Rows from block 7, named by matrix and row number. Rows with one number belong to one attention dimension. Each number is 500 + 50 x the weight over its row's rms, rounded and kept within 0 to 999. All counts start at 0. Numbers have three digits each. After the name is the row's rms in percent of the matrix's.
# v: attention query, key and value (stacked) (model.blocks.7.attn.qkv.weight, 384x128, the v third), inputs 64-127
# proj: attention output (model.blocks.7.attn.proj.weight, 128x128, transposed), outputs 64-127
v.17 101:462507495548505549413481581548423474575465559464421413481504530483534505604517505485522493474470534441478553554424362532482505576461467522531498388492460464507530498494499580507504519453486519
proj.17 088:626445478516499446616511552470548564467421586591560580511518472494496553423456492497446507518573503443456430506576548500498504512453489575486467489511519531503441504434485464480476470511521432
v.18 102:530422501521520415534517557501509500547500493502484593564442641554435463470439596542488488472432474457501468413546509546464489531489509421438593490482436531490462483555520471524482448454495487
proj.18 102:417582467458561524464549359550505381446468519429484557455524418485516588541595459495491501514552542509489465520448548531461489484528564507529394484516494476453540550462426499573496558511530486
v.19 095:487518487480505451484473441457499496532405529467473574490535541496464535469507464537419564516385521521528623489462496491523577533483490519526429402523480424415474599404400401466457516533536520
proj.19 104:578439458508457541442483521580502489516447533512574516490494414462498399510490482459514491568583539450525443469611483535498466487544530470501600451481503657396446431514582588463492631522490412
v.20 104:490541491487638523483492531516518330593541447474510556465519517486506450483516551435491504449560457468516577504443474513462451488504453518490515393545463563522428583416437506468487519446498479
proj.20 103:550480533481542474588504468482547587429473557494544525591550511463495463564486417485433473545543454477469539474568557474502546526577484504438477607459526505460538513468498441526547490475447437
v.21 115:469549477510512482513563519441540502439546506568369516575548514609548545509575468481531542515530519520477649506458472548417535588454475478438506469485368507487480586565539531575513474534551499
proj.21 088:556486405539522559401488466548595473481474445425567581498477480557499561563514480560542445411543540516522471471508509406542411546512498557492541493553559435486537447503423427506578515396574468
v.22 107:491449468474538407479442589463482553463536481462582432647576492513454444551514514454443516613434540547516454464547509450548573475542458523522513482531468496507495484572467482471513516502532577
proj.22 103:435604480529442533567549422431572428502451424526520556470431494497518496511546407456475502401511581438541534525467527422495466514507549539561421484528457463482444492523625549539566540508548436
v.23 109:442472482420433421504501508410484493590451539489633512540509518524430461499525442509452490469410461515427499459404553550430524500528557378468451521444491486588476447496574431523588537483516433
proj.23 092:502562440467562567514483453468537589524486457515351436504477532457558531591469560402528492556603599487438591474478479490520430536496499517512543449546519478462501458461560536540500443486402504
v.24 086:580527523538496487493553442459568453474484521518455552508621560580443483497527471480528492529480470522511459511494597443556498515606462434504471482490459410602415542476533487495453350480486453
proj.24 098:463549485493557483537558509395463566514492533458519538492372534439539503481554450476490585509496598446412484476508498431439558520374518570434520495476472474434503622539496543506514559550530457
v.25 104:489493497491474487432571526483491551487502521481569502478463434527533567524531559511507502429527431553447449542565451473567572517491414484399499495519616448501451426421554520524493514389445563
proj.25 097:523420545463546453564591433511508458424470539472490585478553538460429554498456515467422556512521487411410558570551426469459486465474558466446474445546494538482519566521522468555511478445561423
v.26 112:505435532482491526483515500511462552496349479533506479431464480478598539536517494528560422466481517422595477521505507597513437477550473587475461569530409509461480467540509545553452501534533514
proj.26 107:544486454575462486485454474473493460473543567503472526467480449469476427533477499503538472404461442465503528481557455462584555573530402431530502478430580501510544521509495583542531479476531549
v.27 106:429495445550528552463612457542499533511500485396571592381495544419510443466565467567547376439408447536514475489465570414526488400571455511504514430524534521492542390511430483448527541486628454
proj.27 100:563474509555490593438545522498501413478531552549460483556494447508557563471482506540522568606540496556410524502561496501538536570528534377573510510477581507432460477558569505555561366564497430
v.28 102:495433431434420487464516515478458524457464639591416548536460486474551540549443531486491505553496457483578508590459494482520552573495429489454483488443472477509442533420553440472385479502438582
proj.28 086:576574538415406480562523484502564450504587429489475402568507559551456487520487585568534478508541497410534407525584573466486371508564527505487536521528571532583527554482488510447580521546528527
v.29 104:539510477499576441570451439484532588505483567562489441497596393512491489512586505445515485463500479503562536538438533538418454504454534454524405501511520378437507527549554596610493558406568449
proj.29 108:501523509515512544503570546404474478386500496471467446413370538451494583512464547535511512520504448564498515471532388446445572503529537382445509389546489537505476475508500459481513507491460479
v.30 088:531458486416565533477479505484465495604571463530526400565523495523456471514521515584436501604536455538517397450512446491509516529514601504531489427516551625483461391452497449511439469565411565
proj.30 089:435512501579470438415645562507450496465489489418451561500443436484484564421431499512488497410454521496516549504460444436515398508521537513524524427492468506582549469568425472508488455462543463
v.31 103:556456485488510467515483588492514602548490559544511497497527532560483553511456550421536444550537581489521378568445532526447469481540619565436463499498532474532547438482504453496514443512486448
proj.31 086:499515454526521507460546421485440552464493460394514459525495536498637490514444557467458546533444439474554621503519514463555468499486448514435471548449522546571560459515464527597548548429472442
v.32 095:577434528518454483371505459485565479451517405519553541417387484572507608541461459506534527431578565477575468544548487463501548441495414547460542499532463487513514474477486480488564461496498499
proj.32 101:458489506532544475563554493533550534582497517473583549452522474455547472534477516574496470511433482558550455477488584521464450460506532531563530456400544402517457567522538545479460509435574564
v.33 096:474446541491458565538501514490391422587524560431543490488555541364529441483498401606512568470459440506560556483455512531511462542571611545613546532482350538509466464505462485448574536463501565
proj.33 097:469597580483517525520505512535570548435627496540443556547491420452553492486524494478510392519472558532446442529508474531525581537538527468459525412579540519593586547588546503484479555525455398
v.34 104:468426525474555509525552465525581529478568476509557483537468552503510538478534553456546524323440507461479508499526489530481555473477467509528455537487370547400533446501538482430447445513468537
proj.34 112:412461470537492505487537631562482498547554566458473514556445459547559495472508540500488464503626462501471475494515493507436462542483533603438557580511558464535517581480563574566621489506620549
v.35 095:486488524504445518517380559457531570428472634545423486529548516560509441473483575450522364484483497490542534509485493436496468460423466514486514466524524462417436507518561473457566500466467406
proj.35 103:514578596576488541440523465581477459539484539533537537570524609434522445520500452522507496468520510493667553482456536586598501548507614475490587461492474551500540470409533551427425453512565554
v.36 100:566502435569487519534418530454501452551444542521584586541576435535486449533536430520430442520479533546457535547475504551534425402538520422507465382550376511592457483475543395486511420554451522
proj.36 100:528456519502519477527562457492568586500557375460490462482396588489538517488543487475538577505446347611558531422550550483487555477569469545469436630490474498476522452398483548417498451516469501
v.37 107:500586420520587564475485446608454576503540543419439529477522506430576499443477514450543472541446502542452495484522489499450577481484437493498517538602531533496544401509522537509482474539505581
proj.37 100:478463493521502459549504530501573464442433536514500611485435475616485453567464518468495545473557481515491469453464517503492434493575497495391435583521449439456530527411589470532622557507521404
v.38 092:526474492581403512459552473531491484451481515539470422531433454504489527436489435569438473461446598514487519531444439497531498619502474491511523500556486492500502455506398500477422457507495505
proj.38 087:583494469487509563513453496448552538552547424505574501522468541436442467587475589417497506506449557594429496541551557560527442567551574529483503567503488458517431512533484498463510617549432454
v.39 102:528530362390496460453513586462515502550471540520439546455517434538521570432495494590561536558577616410569470452513511535502532488477550480471527554546430569512479596516487529495508456577582529
proj.39 094:431536546552411543475466521512470482470557491464521539561502492552581418518524475530446434490500428535504436560518426452487466525470491479484429485411504488472498547517563474393498514535466488
v.40 101:497418517488502425602505514427501498423497521427526506472607440530443453384452437496540447419505460453492498406446516512438500444444404461490497568559426545494529527579468398524563436421445524
proj.40 099:531449491479424481512539506503574415458428469546503537521462477535500513498555523489457527537510456431497543498513457495561460565446434401510433492442438489509436479543495528455385643478399372
v.41 098:504395478569521507482394504493521492490451558492596525469471516535486414505537492487481476545553469446499524560447428551488449481433425495502492462515505427475480506487495529532411471483583507
proj.41 092:546441415459522576480601527567478493464421484492477470530450537393564487539452507558531565438546469488487507468459507497508444511536473505471526626511481500458474480299415507422482543606450470
v.42 105:495483413532456482490433443530469453458494579445558519420518499421499520533518545478458411572455422490586487480470472484474507498498483431592489492524493504466516407451520559451496422466530456
proj.42 093:481465465489557516576616580499511522520490448462451515494460418441465488389485493455530507408442567473412517396451541501532451397505483589512507470432430506468466457523446472547493610482533495
v.43 095:509498560477448535512554532509465558613434557465497501462536526493554519507579433530556568457458518474591635525507470520547471530514434528509513514633483474497514398473485475453505553489422531
proj.43 096:473537464466479455542482450419531471433556434490515454573533527387507475434531550565476510513480509503435520410441552604462509448522529570515491550536455548484470487472466485560454489503574542
v.44 112:487601479550545444590526597420582507418550447548590458546408507532493529518510403445525452525561478534496508404475491525483531532488478547405584449540471541468527491551525545418529421464467412
proj.44 103:502487474534414514590525474440508515496466540464479526477522533461487454499527560485470485479492510403435487641613498440537411582471601498512472410472505535521566482504460474574445534582522567
v.45 105:556499499461497546597537539548479542446423452444451480436586519549525381507400463485428455503475545477551422508519552533537500441421458516586509435486576481531513531537445478443529526536485578
proj.45 103:551512568530533532493434401460441487467576506566506511490526557480449541412439502597398524537504535468485532455435561484463497543554492420542428560414453476465550436513486569494553430458465426
v.46 113:523549466518430481476452547400496550523469484478447438401552528504543461502532460535471447479495567513501533474483521458473556574532599588578482572546604516432516524557471520470500564472480546
proj.46 110:455523533473499534490535489444522468469532455534575543638478498354470459588497536483539525450559450441400530518498548519485407542467503463563521470445476510509471491469554418496522496540459489
v.47 091:461485554478467556519556513538573515477525498446517399548412543474478546537579543434487554430550495554511523523522482431563456564422518537534462446528554564474519479453495513465497460420505463
proj.47 099:507514437462484457553585525412433458472550602438485462484537444376548450580452489489519386562473534490486478450541518529475501498487448456539570524440519469509445539591504556483499505605473556
v.48 095:563445521393532505481473553498498400521507520524491530449499508474480553501548484536462498444557463486390473432567514453589562550579536481493479591551606505440531404430403380426472543518444500
proj.48 114:497469451587521473508480528471438586463510532473515426558559460500488524464446468477475435448415609445545375553442536546428544535446503563566383499517411506553426489515560553569536490431451580
v.49 093:502454527539444570473443475464589520384490458495431451556469501506600456519603412534480494599510554475521489429535493472461526464437495497559490411404441526495497468557429490560470451442575508
proj.49 103:491598569477475389513516480396431502553476503532458498535584447575402505571475523523520477467533503422536612499479526509451451523516599471476408508547502499526539544508542577486532416524504483
v.50 099:543542468473496520459486546544538377515504481494601503549550585531374449549523567488478528424456538566514575437485507563472430495542453558497382570508508443452530539485541605451511460530549457
proj.50 112:477493514509520452512462508521444553521577507495510515444471498499495511461484589565435482404578453393547406490531486542561514488507459565523508413477527549609421440529435480514479603506444547
v.51 104:533495474520542473545547538516486528517430513486477533571519569449634519451476611461559448571597477436478543556467526530546433438496489466476521552575496491560609485563493415489540459573512480
proj.51 104:488576527461433502510560543547540471468525515533471556455580422438458524529589537500467486461381565567587442515521591572422404518450565545547484462511453629455557571512465541484517496508495504
v.52 100:499458507509488572401490510457381550415497392595431460486484556578444492483462533521406510548459526561505513619452461466641539533441502523434522473486495545502560488499430533497514402460525477
proj.52 100:518492536542631390617524470415491506526468554469566494522534546453560469538509429541547474519467493494553491461485475553380516381567536586453451542492510454443469574484510500491550525485469500
v.53 110:521438489568590425433522533507571500522546509429505392517557410456499435554531430431538401533500557468503469453493502499535579469423509472492398491576431490489469520381459512480532561455497484
proj.53 099:451594575433489458487570443622558587468489378550522567391558576490505499434437489542438568414456555510493527592447476523617460562551492454559580481480503513507504541497509551449496504505515579
v.54 095:514492528520472557441563496457485452515359545530477506518600527537413419526566419519506480459430516532490540503478438428508491435442552440535509540557492494507548550497484432505488447477481451
proj.54 104:480537471480395503550394483535483446402578466527459520465420519470467492529385625474491470542520459495555458423551516547462474542548475464508485602494528514552445607517476531556486554474414471
v.55 097:590581492474569532468516495494475475508435498554396475424540487457496504463437423444603512568577473566452537544575466468375490555555554610452545449484524481475469556516589513599489471470533431
proj.55 093:580540480483522454546483523476484540472522464439592433405435464520425464538534481526536575504517605467490562495512518546600499374436463429498470519458446547514432479460508510462457430477464398
v.56 087:461515500446471544456556464547491422526406531521470501496536462500480389422508504550503532540585382496488556446481499478515617466463457435562508495476486467500562474502477540514439540526432457
proj.56 107:520443476433491553593435547518496510490531531480431463475388538578551599500512524517459493506465472524477538558512497538436385547511528584457475486492396545531548493436503445472467399400545581
v.57 098:522441502429595495501590521431576531453534487617487477471477599520411528495575470454494496558536482520424499549560534412516416483521396535516508583492545559485550464475561436600428416493583513
proj.57 099:522465480517473570456378495492516531512440514425562559510530503485527607476470464586491529551408500572527455435457489428418460501534530452492406522594548521534488507470511535431512450550412459
v.58 098:522448571477408462479514523431460512441420481489504470568561419546545488473518442562442488526449435580516512495503535475500480495461472516539498427593457494453618577536519468530618447488489389
proj.58 103:457540490467528472524451521511474517510591458604428406492409497506520452619485491441495498620604494547438529513482484459583604572530508440428540544457498543557391498500602522562472457583579511
v.59 110:503489564530573540626480411501591515454538470474478527454491595543544517512509505474548490513556478554515491576499470577425471459467506496477483512560483497372508535503475533589580558545434491
proj.59 118:517503570448429516443495569493511549540392501508478491554492499476587377527547458601529551518458412482494480461513448449464536483603473531578535560432522486392464454576491495459479404512532564
v.60 101:483525532537476523520544483503488469461434428414510514431461480540489503500461512495511532605450551573463441485454571469505475437453471519442540423475490566573466535638553464539488533452554497
proj.60 083:629474525483539528440496481545551591489405513437521496520543558549395494533537513522497415482573475496552525473589525573520476628543471489440442424539542459479467498466485527390472491514464565
v.61 079:496446505506469537571607552436534576520512491479486504517585545445521469509566467484506509531429461546509487491578524373490556579544451476514419504491489550579472509491500431394603477539544508
proj.61 109:609502500521536431455509501412501481450512451463422433546436464519419533549508519438503516450468575480475453575436500467446500561483556466514507516499599542403443440461517549382459576493450497
v.62 099:463508477405487467507571395488534498544387473535507521408487470512497525483497533465470553607503495510465462497533534562441485475476464645534498551598417511482580460529503513566416532484495583
proj.62 101:519494574529483529488550464503476462517477548501559501517462515473533454548556467421485508411364494543510572493525482386580475516592495466519430436448536522477457492526464524364523505426438445
v.63 096:499509520604479471498590422519501541462546576528486493514531506447460557537530515517466503495467446487530560560504487540505438463537544391533528441586365534424618609486452490530480481444518431
proj.63 105:516480515460526474523469471479553487440381529452556473487441434533554470469424500574478499455485501475486524473535632527523614487512423547568430560414503471512359471405449561554561520493523572
v.64 090:436517482534541441549449463570523491460463501574530361509434503429562490412433507403536486549432510561534495529458489508420538506458499509415456460492583562542581498499464651545447461495404491
proj.64 092:513448473460478502558500573461529502498486485564442476498594445565607424400498489516452456485469498449506523603615526582547516499508484550533467614451441566518523478481413419449498419528470541
v.65 097:576535492476575550546499509506515530489549466483513539572405496518485476569501418416567434510591452538509543564570537421475432566562499491501489557499579455438428531455496492548444529628486534
proj.65 093:487427605470553450464521547465389513457459488398472487461555360570518548489566466566466600479534553489477492516451558550542430512463400537565445485525424540451537478552516587560522486457496455
v.66 090:462462471484464503481475455537601543541395362465546524502503507532549489498398455555476515538418443486469421478468509378526524448513521482429373476542553570500454439446483516427455479507526479
proj.66 095:481558474522546554497493493498523539458471616458417532557551497468493556441530513565467488553536566490531597458368499546420476604429527585551526500484487457536500635517415489530507588537423514
v.67 094:415577524521522545494494532504467418450554563471485430495516473497539460574486424468475433531472498509556527507508472501505524402438543560543527534434495516444474473507454513495413456468482481
proj.67 089:562484561472527511489551453483507569490425555499617423446501591462451419522428443608579565499498497520545502458603469555542477507523494494407500541465534523570586534510416553440473534404553450
v.68 106:552618558414513559520528480472535519466479530468411515495503503500464541503527481547506498583535530436507493541507513553497476540509516484536534522513486396589546486489476485556462493443492555
proj.68 099:466468648515519505504458537522617537515570546628483465511556492495483517472471510463541463494491531540458594457533469483486565481459527401522530480547560499481494548523461490538526490461513456
v.69 104:561568529510391432469488478589521546518550574461468464426483482633434461528520525484512587492459512540468478560523467549456480477460441515390467470472456484529551525535375576487443504521553534
proj.69 100:452512495489574469473462536469419500532495517513546421550480532500529535544565515502523494540507540426474549410516521560610577573539540414555561516470399555384531474503498581536471432451566534
v.70 106:504436494419527559567496466434476443550481594552556457468551538534530542433419512443582494415497471478584540476487501596514494525551496462439517539449448501429546522587522489407521399489512578
proj.70 087:500528513500596474451386604364536517519480509535553436581502505490558480548509473509446518529435482458451531533430398419568506497505547480554537465520447596506582521536441449514533536525507382
v.71 107:482456573567518444491580601567568485406505546491511510465493535524459482469488428410490439497539532427505482423511529541522547559544470509510561552431552478538506492446481464451482478490515489
proj.71 089:530459476550509530476493504594453477508532503523462563540584501461544504441569571570474542553556565554452566491574445551443529406471461473576477541596497448520524428526551510485403480546471571
v.72 101:442470516577479491501518524525483506465500522393534534500450540500387555362495613589468446520529549560484555504471552492442484484392426528561559510500487530458461465538506504560477481489526508
proj.72 093:461472540486432508502543513439514540503505532556530466428469532386629486528523495447520521515485467534494520523563423578506519511533498490355447507493491553543372429492543606383439527430482531
v.73 104:466515493563454615478473444468515581461420523531567457470530547538526487522484487418447414540474514464425443525408511514547513532507524611557535500401486571561535474502464483460492449390414449
proj.73 094:484478508463583335526457516446545504533506492472476590523425436441501504415527491556458529472485460494479494417528509486536458517536487386535486476496526422554493532534530577557515512597522465
v.74 090:409434553426471470506474464531497533470517462494511458502524454512507453497469461477385432486523414513521530510483437512534529485524431498540417561448505449544474449588433531470632567435524375
proj.74 101:558537559568491423514539481482447460527513465536475494506533573438464544479523626512569492469494521488453499473402526457544462553571517434462458485505532464477571433498490548432459569506506647
v.75 087:456547513542567501506527501573537552514471572562536461476409503515561584525521538561460416434501488427473531519628414553459531552510505526480583499549550556475552592463516535527579512522560469
proj.75 100:503438505479564510447448530418594452546605450458510553559591547494458532459418514441661500525515469510495542490481509478528566505440463579491486442448485398540458514609500425518520520550469496
v.76 098:512414498458423486471575580623527489507573542425519592472616524455570593461508548475569524419565462413520488559491508522509448490408469516490489607591575525545523461636444521492446411495449525
proj.76 099:471457501424500515524453436496460512569489414517472430542396469570463454510405457436470435418565573482431458556509499457473512474534497548424520433479585387485452532451577554552530522546493446
v.77 099:484501488549609621558505445519478602564502562463516499479427595449478512467478481578603485435509480505456429530517448525526550489513438493425612485564480474440519481501537529522581557511546405
proj.77 090:509536541541545515568543488492541418508618451527573441564552507519508501583555492563507508527515478567494502599398533480532581453484492472432474512495475503606485504493511534528503469587418481
v.78 101:498448482419514565518544498518484459628481487491527370560521499519521454498526534493578523539444442496483468540552439445476565478464519462399468590524440539354433461497541527502485485526499543
proj.78 103:472618465508422514482439556550502496469488581481602551421501525448534472475493516515504559433530515542588458453434460513424527513458513473613409514501600510575495511537499528418600479509512453
v.79 100:535469524529453588495461434480527418495476486495469621493453482520421582518493502503423488557507546601546516409505503455406428496385444478470525419430472465509422445551440524493385447529451505
proj.79 104:501432534410514478466438526500451528555451478507444449449596556474478446529557538582560500435443477470468581494450529586558566543546601542486560540466491535485567499480508471414487493467563508
v.80 090:484496476576528491506494473594397385508524489474463580417476498457526494524456494468517452509473503516405490484534464459385517464527454467573420511420448513482564454463518549485583456493538378
proj.80 103:523428518500507500520507508432516534482493559460372462612509481527460430540488501473469384480415470503468552593438480590608535493475502591498590544468487403478504524530493502446429489608457537
v.81 096:452473569437501505425552444532428396533420494466547503486449455531534491544503461548465485527512531436563617423512444373605510557485551497559503501399492454518565571568423541512497539543515509
proj.81 102:507438586512528474547506563467486580436505496562479501507556489360509485454507574518537535498517613514474494539606461487458428471520532479566516505560636563443448427524522431403487494500473471
v.82 098:497558452503458494525510476514478475425428504425525449523535527482502503537581489560511457470443519483632519491516452467361498440503529494565519525464494403475485521510523479531542455451527468
proj.82 102:472445523529547483517562447494566459463557498511458523537424447520512478404566511482432508554491514544338558479503530515578567477503431498458504485598447522512546465454555510482479552635520555
v.83 100:573386493597489497516563539554477531469446484464526503472528512445559520536499528547613514434571508572508616473492514478472495481474405434480522484495564472501562620493505477524534522584505448
proj.83 105:527541469462466476514507423419450571469603541528499507544499547538366504492515423465425543493408502511454444528556531479537570585555581529527477463470407503518502415547482558559515572460509414
v.84 096:550526472513407503481513471483488510492493529496424552484550451505606528558585483497563504504466516521484580532574501608451520497442553428514485377529491454436432610375536426509558613501529514
proj.84 110:462544560471502446485457536466444444544504441520565548529455469427403494529450495463419544476508461502504494480507507516546400549541560493459489563590524472592452496492571559436435454481502541
v.85 104:507509425513547489403530529542538524623502506459394533552577444488505502423456471422535534493460525436483484405540511513497510489436509399494512438558545453508553458498534483490458539557521440
proj.85 099:478533419462412446588532466410444452436534564441547411433497502463393510438545553462499529483548555490474503420467519525589510525530457582513552514451520510564429501465468488436424478538473443
v.86 097:590460567570539472491520482567470549483420490503517453548589444515546580529564549494560511560527475535427465453555580488463465516499471557497507528447471556511563514436490404559489461481526476
proj.86 108:449552463468522467471496491499541459475527519527599616509502505494559546548501571489458459450470504513539447585463412446533472363451469518488411566486517462566373510577483534462578455522520479
v.87 095:494470513522475559443560483497527471465545493526521455603469524544544455452503522515483584409435530461560545521565508481604588515433486390589506447469524596463460488536513537487538491376461555
proj.87 102:527511410583489519534427432471535571539578446466528383496567489489538518472550423435463522513460510516437551472435538518486486499551506580523617521465452508520532422519528508502534522484527413
v.88 091:459537554462479504500455575495397405524469423577495551495541465594541521424505508475468506478518512528448505651531480512564526564540511528545493501565558509443510549463549467452448483480481535
proj.88 103:556498482412522530438614483578557451509385509450479501535427480550450534559574508539546445508508498577520466496427527450462424483455444439443514433515444432580498425484559543419521493548543498
v.89 101:487492445511579438472591409560533518540457533474535465504546498479488514468535493551499468479518484500505442439496451501468574395446490447438467462516382470516591424490522522450457491464521412
proj.89 098:434422565486492533533471593508416513499498596462453521440438540520511547417477538392555484447480524436494532545478464479559493533535496474520605473478508540481487592535524451535565513593538506
v.90 108:581469572437475530451478473533565520436490525538481483501490532502518570559510505548503547515615568485613513491488505437596502572565469506492548481508444503599572423586487548543392529500428536
proj.90 103:481463476579460444448479505475447574466519523479538554496512496496466466481514524569481449510449348555574459448472524486492495436494523486522533505513539482441416549433536445412632528489518544
v.91 103:463507527517433433546517473494419468530443528509565482478475450417474519577481509546476543546538502500537476407556511579445505503531591484458563505502620445592453496501511440412521457543502476
proj.91 115:504481490467583487424606454551537422466491422532434526550487542518454456469462421528571424490528480434586459575441516535489533480473631488424471477410459538381542492475464501530507518488558454
v.92 099:519520542515566567510522514465453447469496642596505501610552474463428587455496491520545471547546519556586519480472574487460400482510458565562570560542585501469530419511561436496514508490442464
proj.92 100:492550564507443472489460527456584546508521445567465442442473516645585558416421457560462512492465557507509489556461520491527568500509487483499439466557411493539513571521446506541474457582553554
v.93 093:583501525571483545374444531526539523528433510470536461512509492420629496525408455543526529579403424594510486532543434532550481544478521507423541429454496496519577411438522479472485522431514543
proj.93 093:474421556516481411560568456535547496518495533445497611484504476525479554477643497492420462442521508423578522485498501443505533522487538479566464487535538591597520590462552478451480477482490379
v.94 104:514467556542392583549538508515442461421491477491542516534497508595462483512522479414555535439548507557518385474416564459506548473411502495461396521431446459551464485456513498401518481520405425
proj.94 102:453517481481569517441516508475567506529466534631514403533467403441553502455448483484486526505487542411505562411625441439525455420558518457511522612551499514497454456424510568518455474455578467
v.95 109:508496432587447527540424602537501545518467469527560460539428511439562441505506526460463568474495441512580491518592497582531419462481488456449485398566518555403517520463528473550401584523426432
proj.95 103:543583416455502520526611475506539465450553451555532528382529483501503478554515488546491572513409536489522444469469485510542525450535580548489500523451514446556436522505483625470591489493585520
v.96 098:451514407441571496482534407565457492523464488451498600491430501499535590611491605402478480514426551423460472587465448516464454444454530566501431458555445415535486503494547486505486502482553542
proj.96 098:527486457520519477475496492412489455480458497515526470479473515497452447486548418620482475534583446535488496472507477612507531510498490425592530584432490499367600562480533516561436484568481406
v.97 102:513549466484507514608460539599498457485529483508565439513432515484511537513594542474406561488479582482443443450380456571500468498476501532531474519479425514463581479544460628423468542410496490
proj.97 094:536498538491543550474574425465620446460467457496481529481441427511507580510454497461524467460546584558506560493470518466518501411390563520545440524503502504450580510491535491577541497527473482
v.98 101:428403401490570392509549458465440639460419604515467461428614492429457447507476538467509475575491486487542496502519513540530571460579531467491478463492562460537436518562503490482509525456505447
proj.98 103:520531504576459561398517413534576520591567529519539487476456488558548477498491454586523529579504392514468482510514471481520435467483632408567593471489471659517423567484562485505464444468465573
v.99 095:526402441523568468479439427449495508514608478483508626461479462382513570488519540474491518419468546578585536499477589374512434484419489461512541445433479527542520454495482493569461501537621466
proj.99 096:434478575537415535501617523510444539524472515542523498562447651549509445540449521536529537601421447449425468629458441579472518538534525631492524572516542465508479489493470454356540516520554546
v.100 106:461456459555542514527621558464547495477429529489631518461489534510489587436527540523464463596474491497488522514412470580442483500471414408526551577452489485485480591549550579480451519466445480
proj.100 099:553468469464444481468433440478511488493615570432432588502542492536536544425480468520508542533485535524454555536505555469599522507514527583543421405502490507442552494518387451584631453451538536
v.101 093:516552464484428549461477499403441499533429675497534429528455477528561462556454520531434461478574539539433496547458444505494422511464545509512415455507572528550494497506533480513505593526582520
proj.101 096:512538465490650537530550449574488462513527458512498489536560525483490555484525410384542502502486391445570548516476443547440544503421420482492549527512438486557566503479409553576490458542408490
v.102 109:462449506421433491544503473503493494548573545497540537460538453504572527517609507504479535470500467374437475507573538490503526514476446472428418548419495541452541548422598529434530458519504390
proj.102 101:496457475443519544516486452447556600447478495538475448460526548567377505561505515597525549552534564538579511439471434522493521477497548475586563465530494454575608516537484466568540642513500533
v.103 089:503464540451478489563493502474455522657470463524411489632435519613529542497502487484486427513525458470486570493530508525499486539484556576603540479507500406529450611485491467508467481468498538
proj.103 096:506461464600464552426490513572518494520512439528507418443536468499507488571463552581503546473418475463528499486548496438532584432541467452513511501484582482524507504560515582563507510593560390
v.104 103:540530547492459558525495479450513406472573508560459533554515502466486534451464457476589534569519514557460482549475496510480493574535534575597537487501481431454537538627509564571528570551558506
proj.104 116:564539501471580562434537514494514499530550471551560504479573507575534487545520523530443497574523545516598541551492461551574545462489484496444550479520553563477443489366532616493539574438494493
v.105 101:570553468453504533427537482489458441536421463521381504434545424446509510456527479644483540511490503513512556491650485498559529548458424456499550383434429452443488521470430531478525429475534447
proj.105 102:443553463480500503558496534468562502480568503514585557499450574486453544502474505395518466574430572456532539518454492465424487497416555584549465577622569519426544474502432459459539559446439593
v.106 099:548501456436536474469469528486573550441391513486425451524527411449537557529448632637446445493515551520512513450550531587570431442574547475466488470542524565470492566489429423542397544497426497
proj.106 103:557494583598408552492601431508595487597546477566594496519549593580471457469479443445456525502532461473442492471580460545465470569444464555474493441497500522526531545466478573453452430537544536
v.107 092:519527433559526441600539518436490558502609519420486494569433603552493431420497538538466535429489490494464487455491509446561567557448522446605551493557532572569556482525477502495518367529441456
proj.107 086:536504553451532507408557501514556513483416490495486477507537382496474465518395460500513560458469445529473413517521454462525499445572543552541544517522556500447515496448511588625510573423570490
v.108 114:527442423424496570441478547523445447572494396544453492569525491476504427480451531413466611470544464520455537580512472463451514505427468494522440498489399447489500498519539437442480467474444537
proj.108 111:531540547481533413495507473498607469457532545488530488413482493503574591432532406475476465514496525386539492410470480472576446529559494553541547441495516558518532502492332477542464552426581458
v.109 096:548448486482494446474458479514374436518493600596604605481463491398558545424580454446504480463503552511439515565401507518466505473500508544543463509542582558478505440452507494402470542511448570
proj.109 095:435578488466424490481565562495494514509596503539456521556512545400516431551468489519567535515550401556502513422568491478463476510488444469481479541422530441579448501433511515515554555537579459
v.110 104:534492511409507525449506498475459494511512577581502468384550453553500471494562498508455572513492433587528497402498422485593550446453546452521510431511491518440508487476441508468420528460567489
proj.110 120:412627478539552512520594497525470499487478470495599472475441497475526521525531430442455487537546464400554497539509486514474549496563543513536414593527473413533540441506482451527504491561403517
v.111 103:526438600474456519505475550535389455501444558474527473556452454501345454633503546554472510466430489510487476492432496511538509544429579408592533478460548470482496619489547497469584552499462491
proj.111 105:493503467471540550474440500531499491565594522496525540470485457452551513476524507521515564495540533551551485506581486534512458510568372459502445494572517506622500508571507556484466606512424492
v.112 107:412545501452547539598448535475579463594554501562487513515482581481535506537571495508473469463442513482435552516573544477525408502577428528488580478436504534501539498426491525459416380583528510
proj.112 109:542538494523510486534499451533470484379476508494513520416479516469485488499423508445538447528461624534587462552426431527558598456410535531527472537443529562473447559529457501536512535527432580
v.113 096:386431557616530555480547528550482559507477553442473474480527579417520509511472535353535624468423482493538484493457418459474526597539451543559494550501480557454516475544523470471532450505448548
proj.113 086:501507460500488542552500451441520541449481472419545465523436414458440475523537503475366386574540445449509481518454539504510443505401506406585544562557529453541425531500597553488423547520576486
v.114 102:477439474524428439452500435434467494458551496441352452545503430561430461500495490546584386451525508526555549499466577492518520498550568434565470474560461527491539552482450467547503499514596478
proj.114 103:496443464393521534500461453485506525538471478475503568437566507500581577433490538511415482504487435472396484517480412505516546541489459504467482497633393472579519485445481506464415419501466431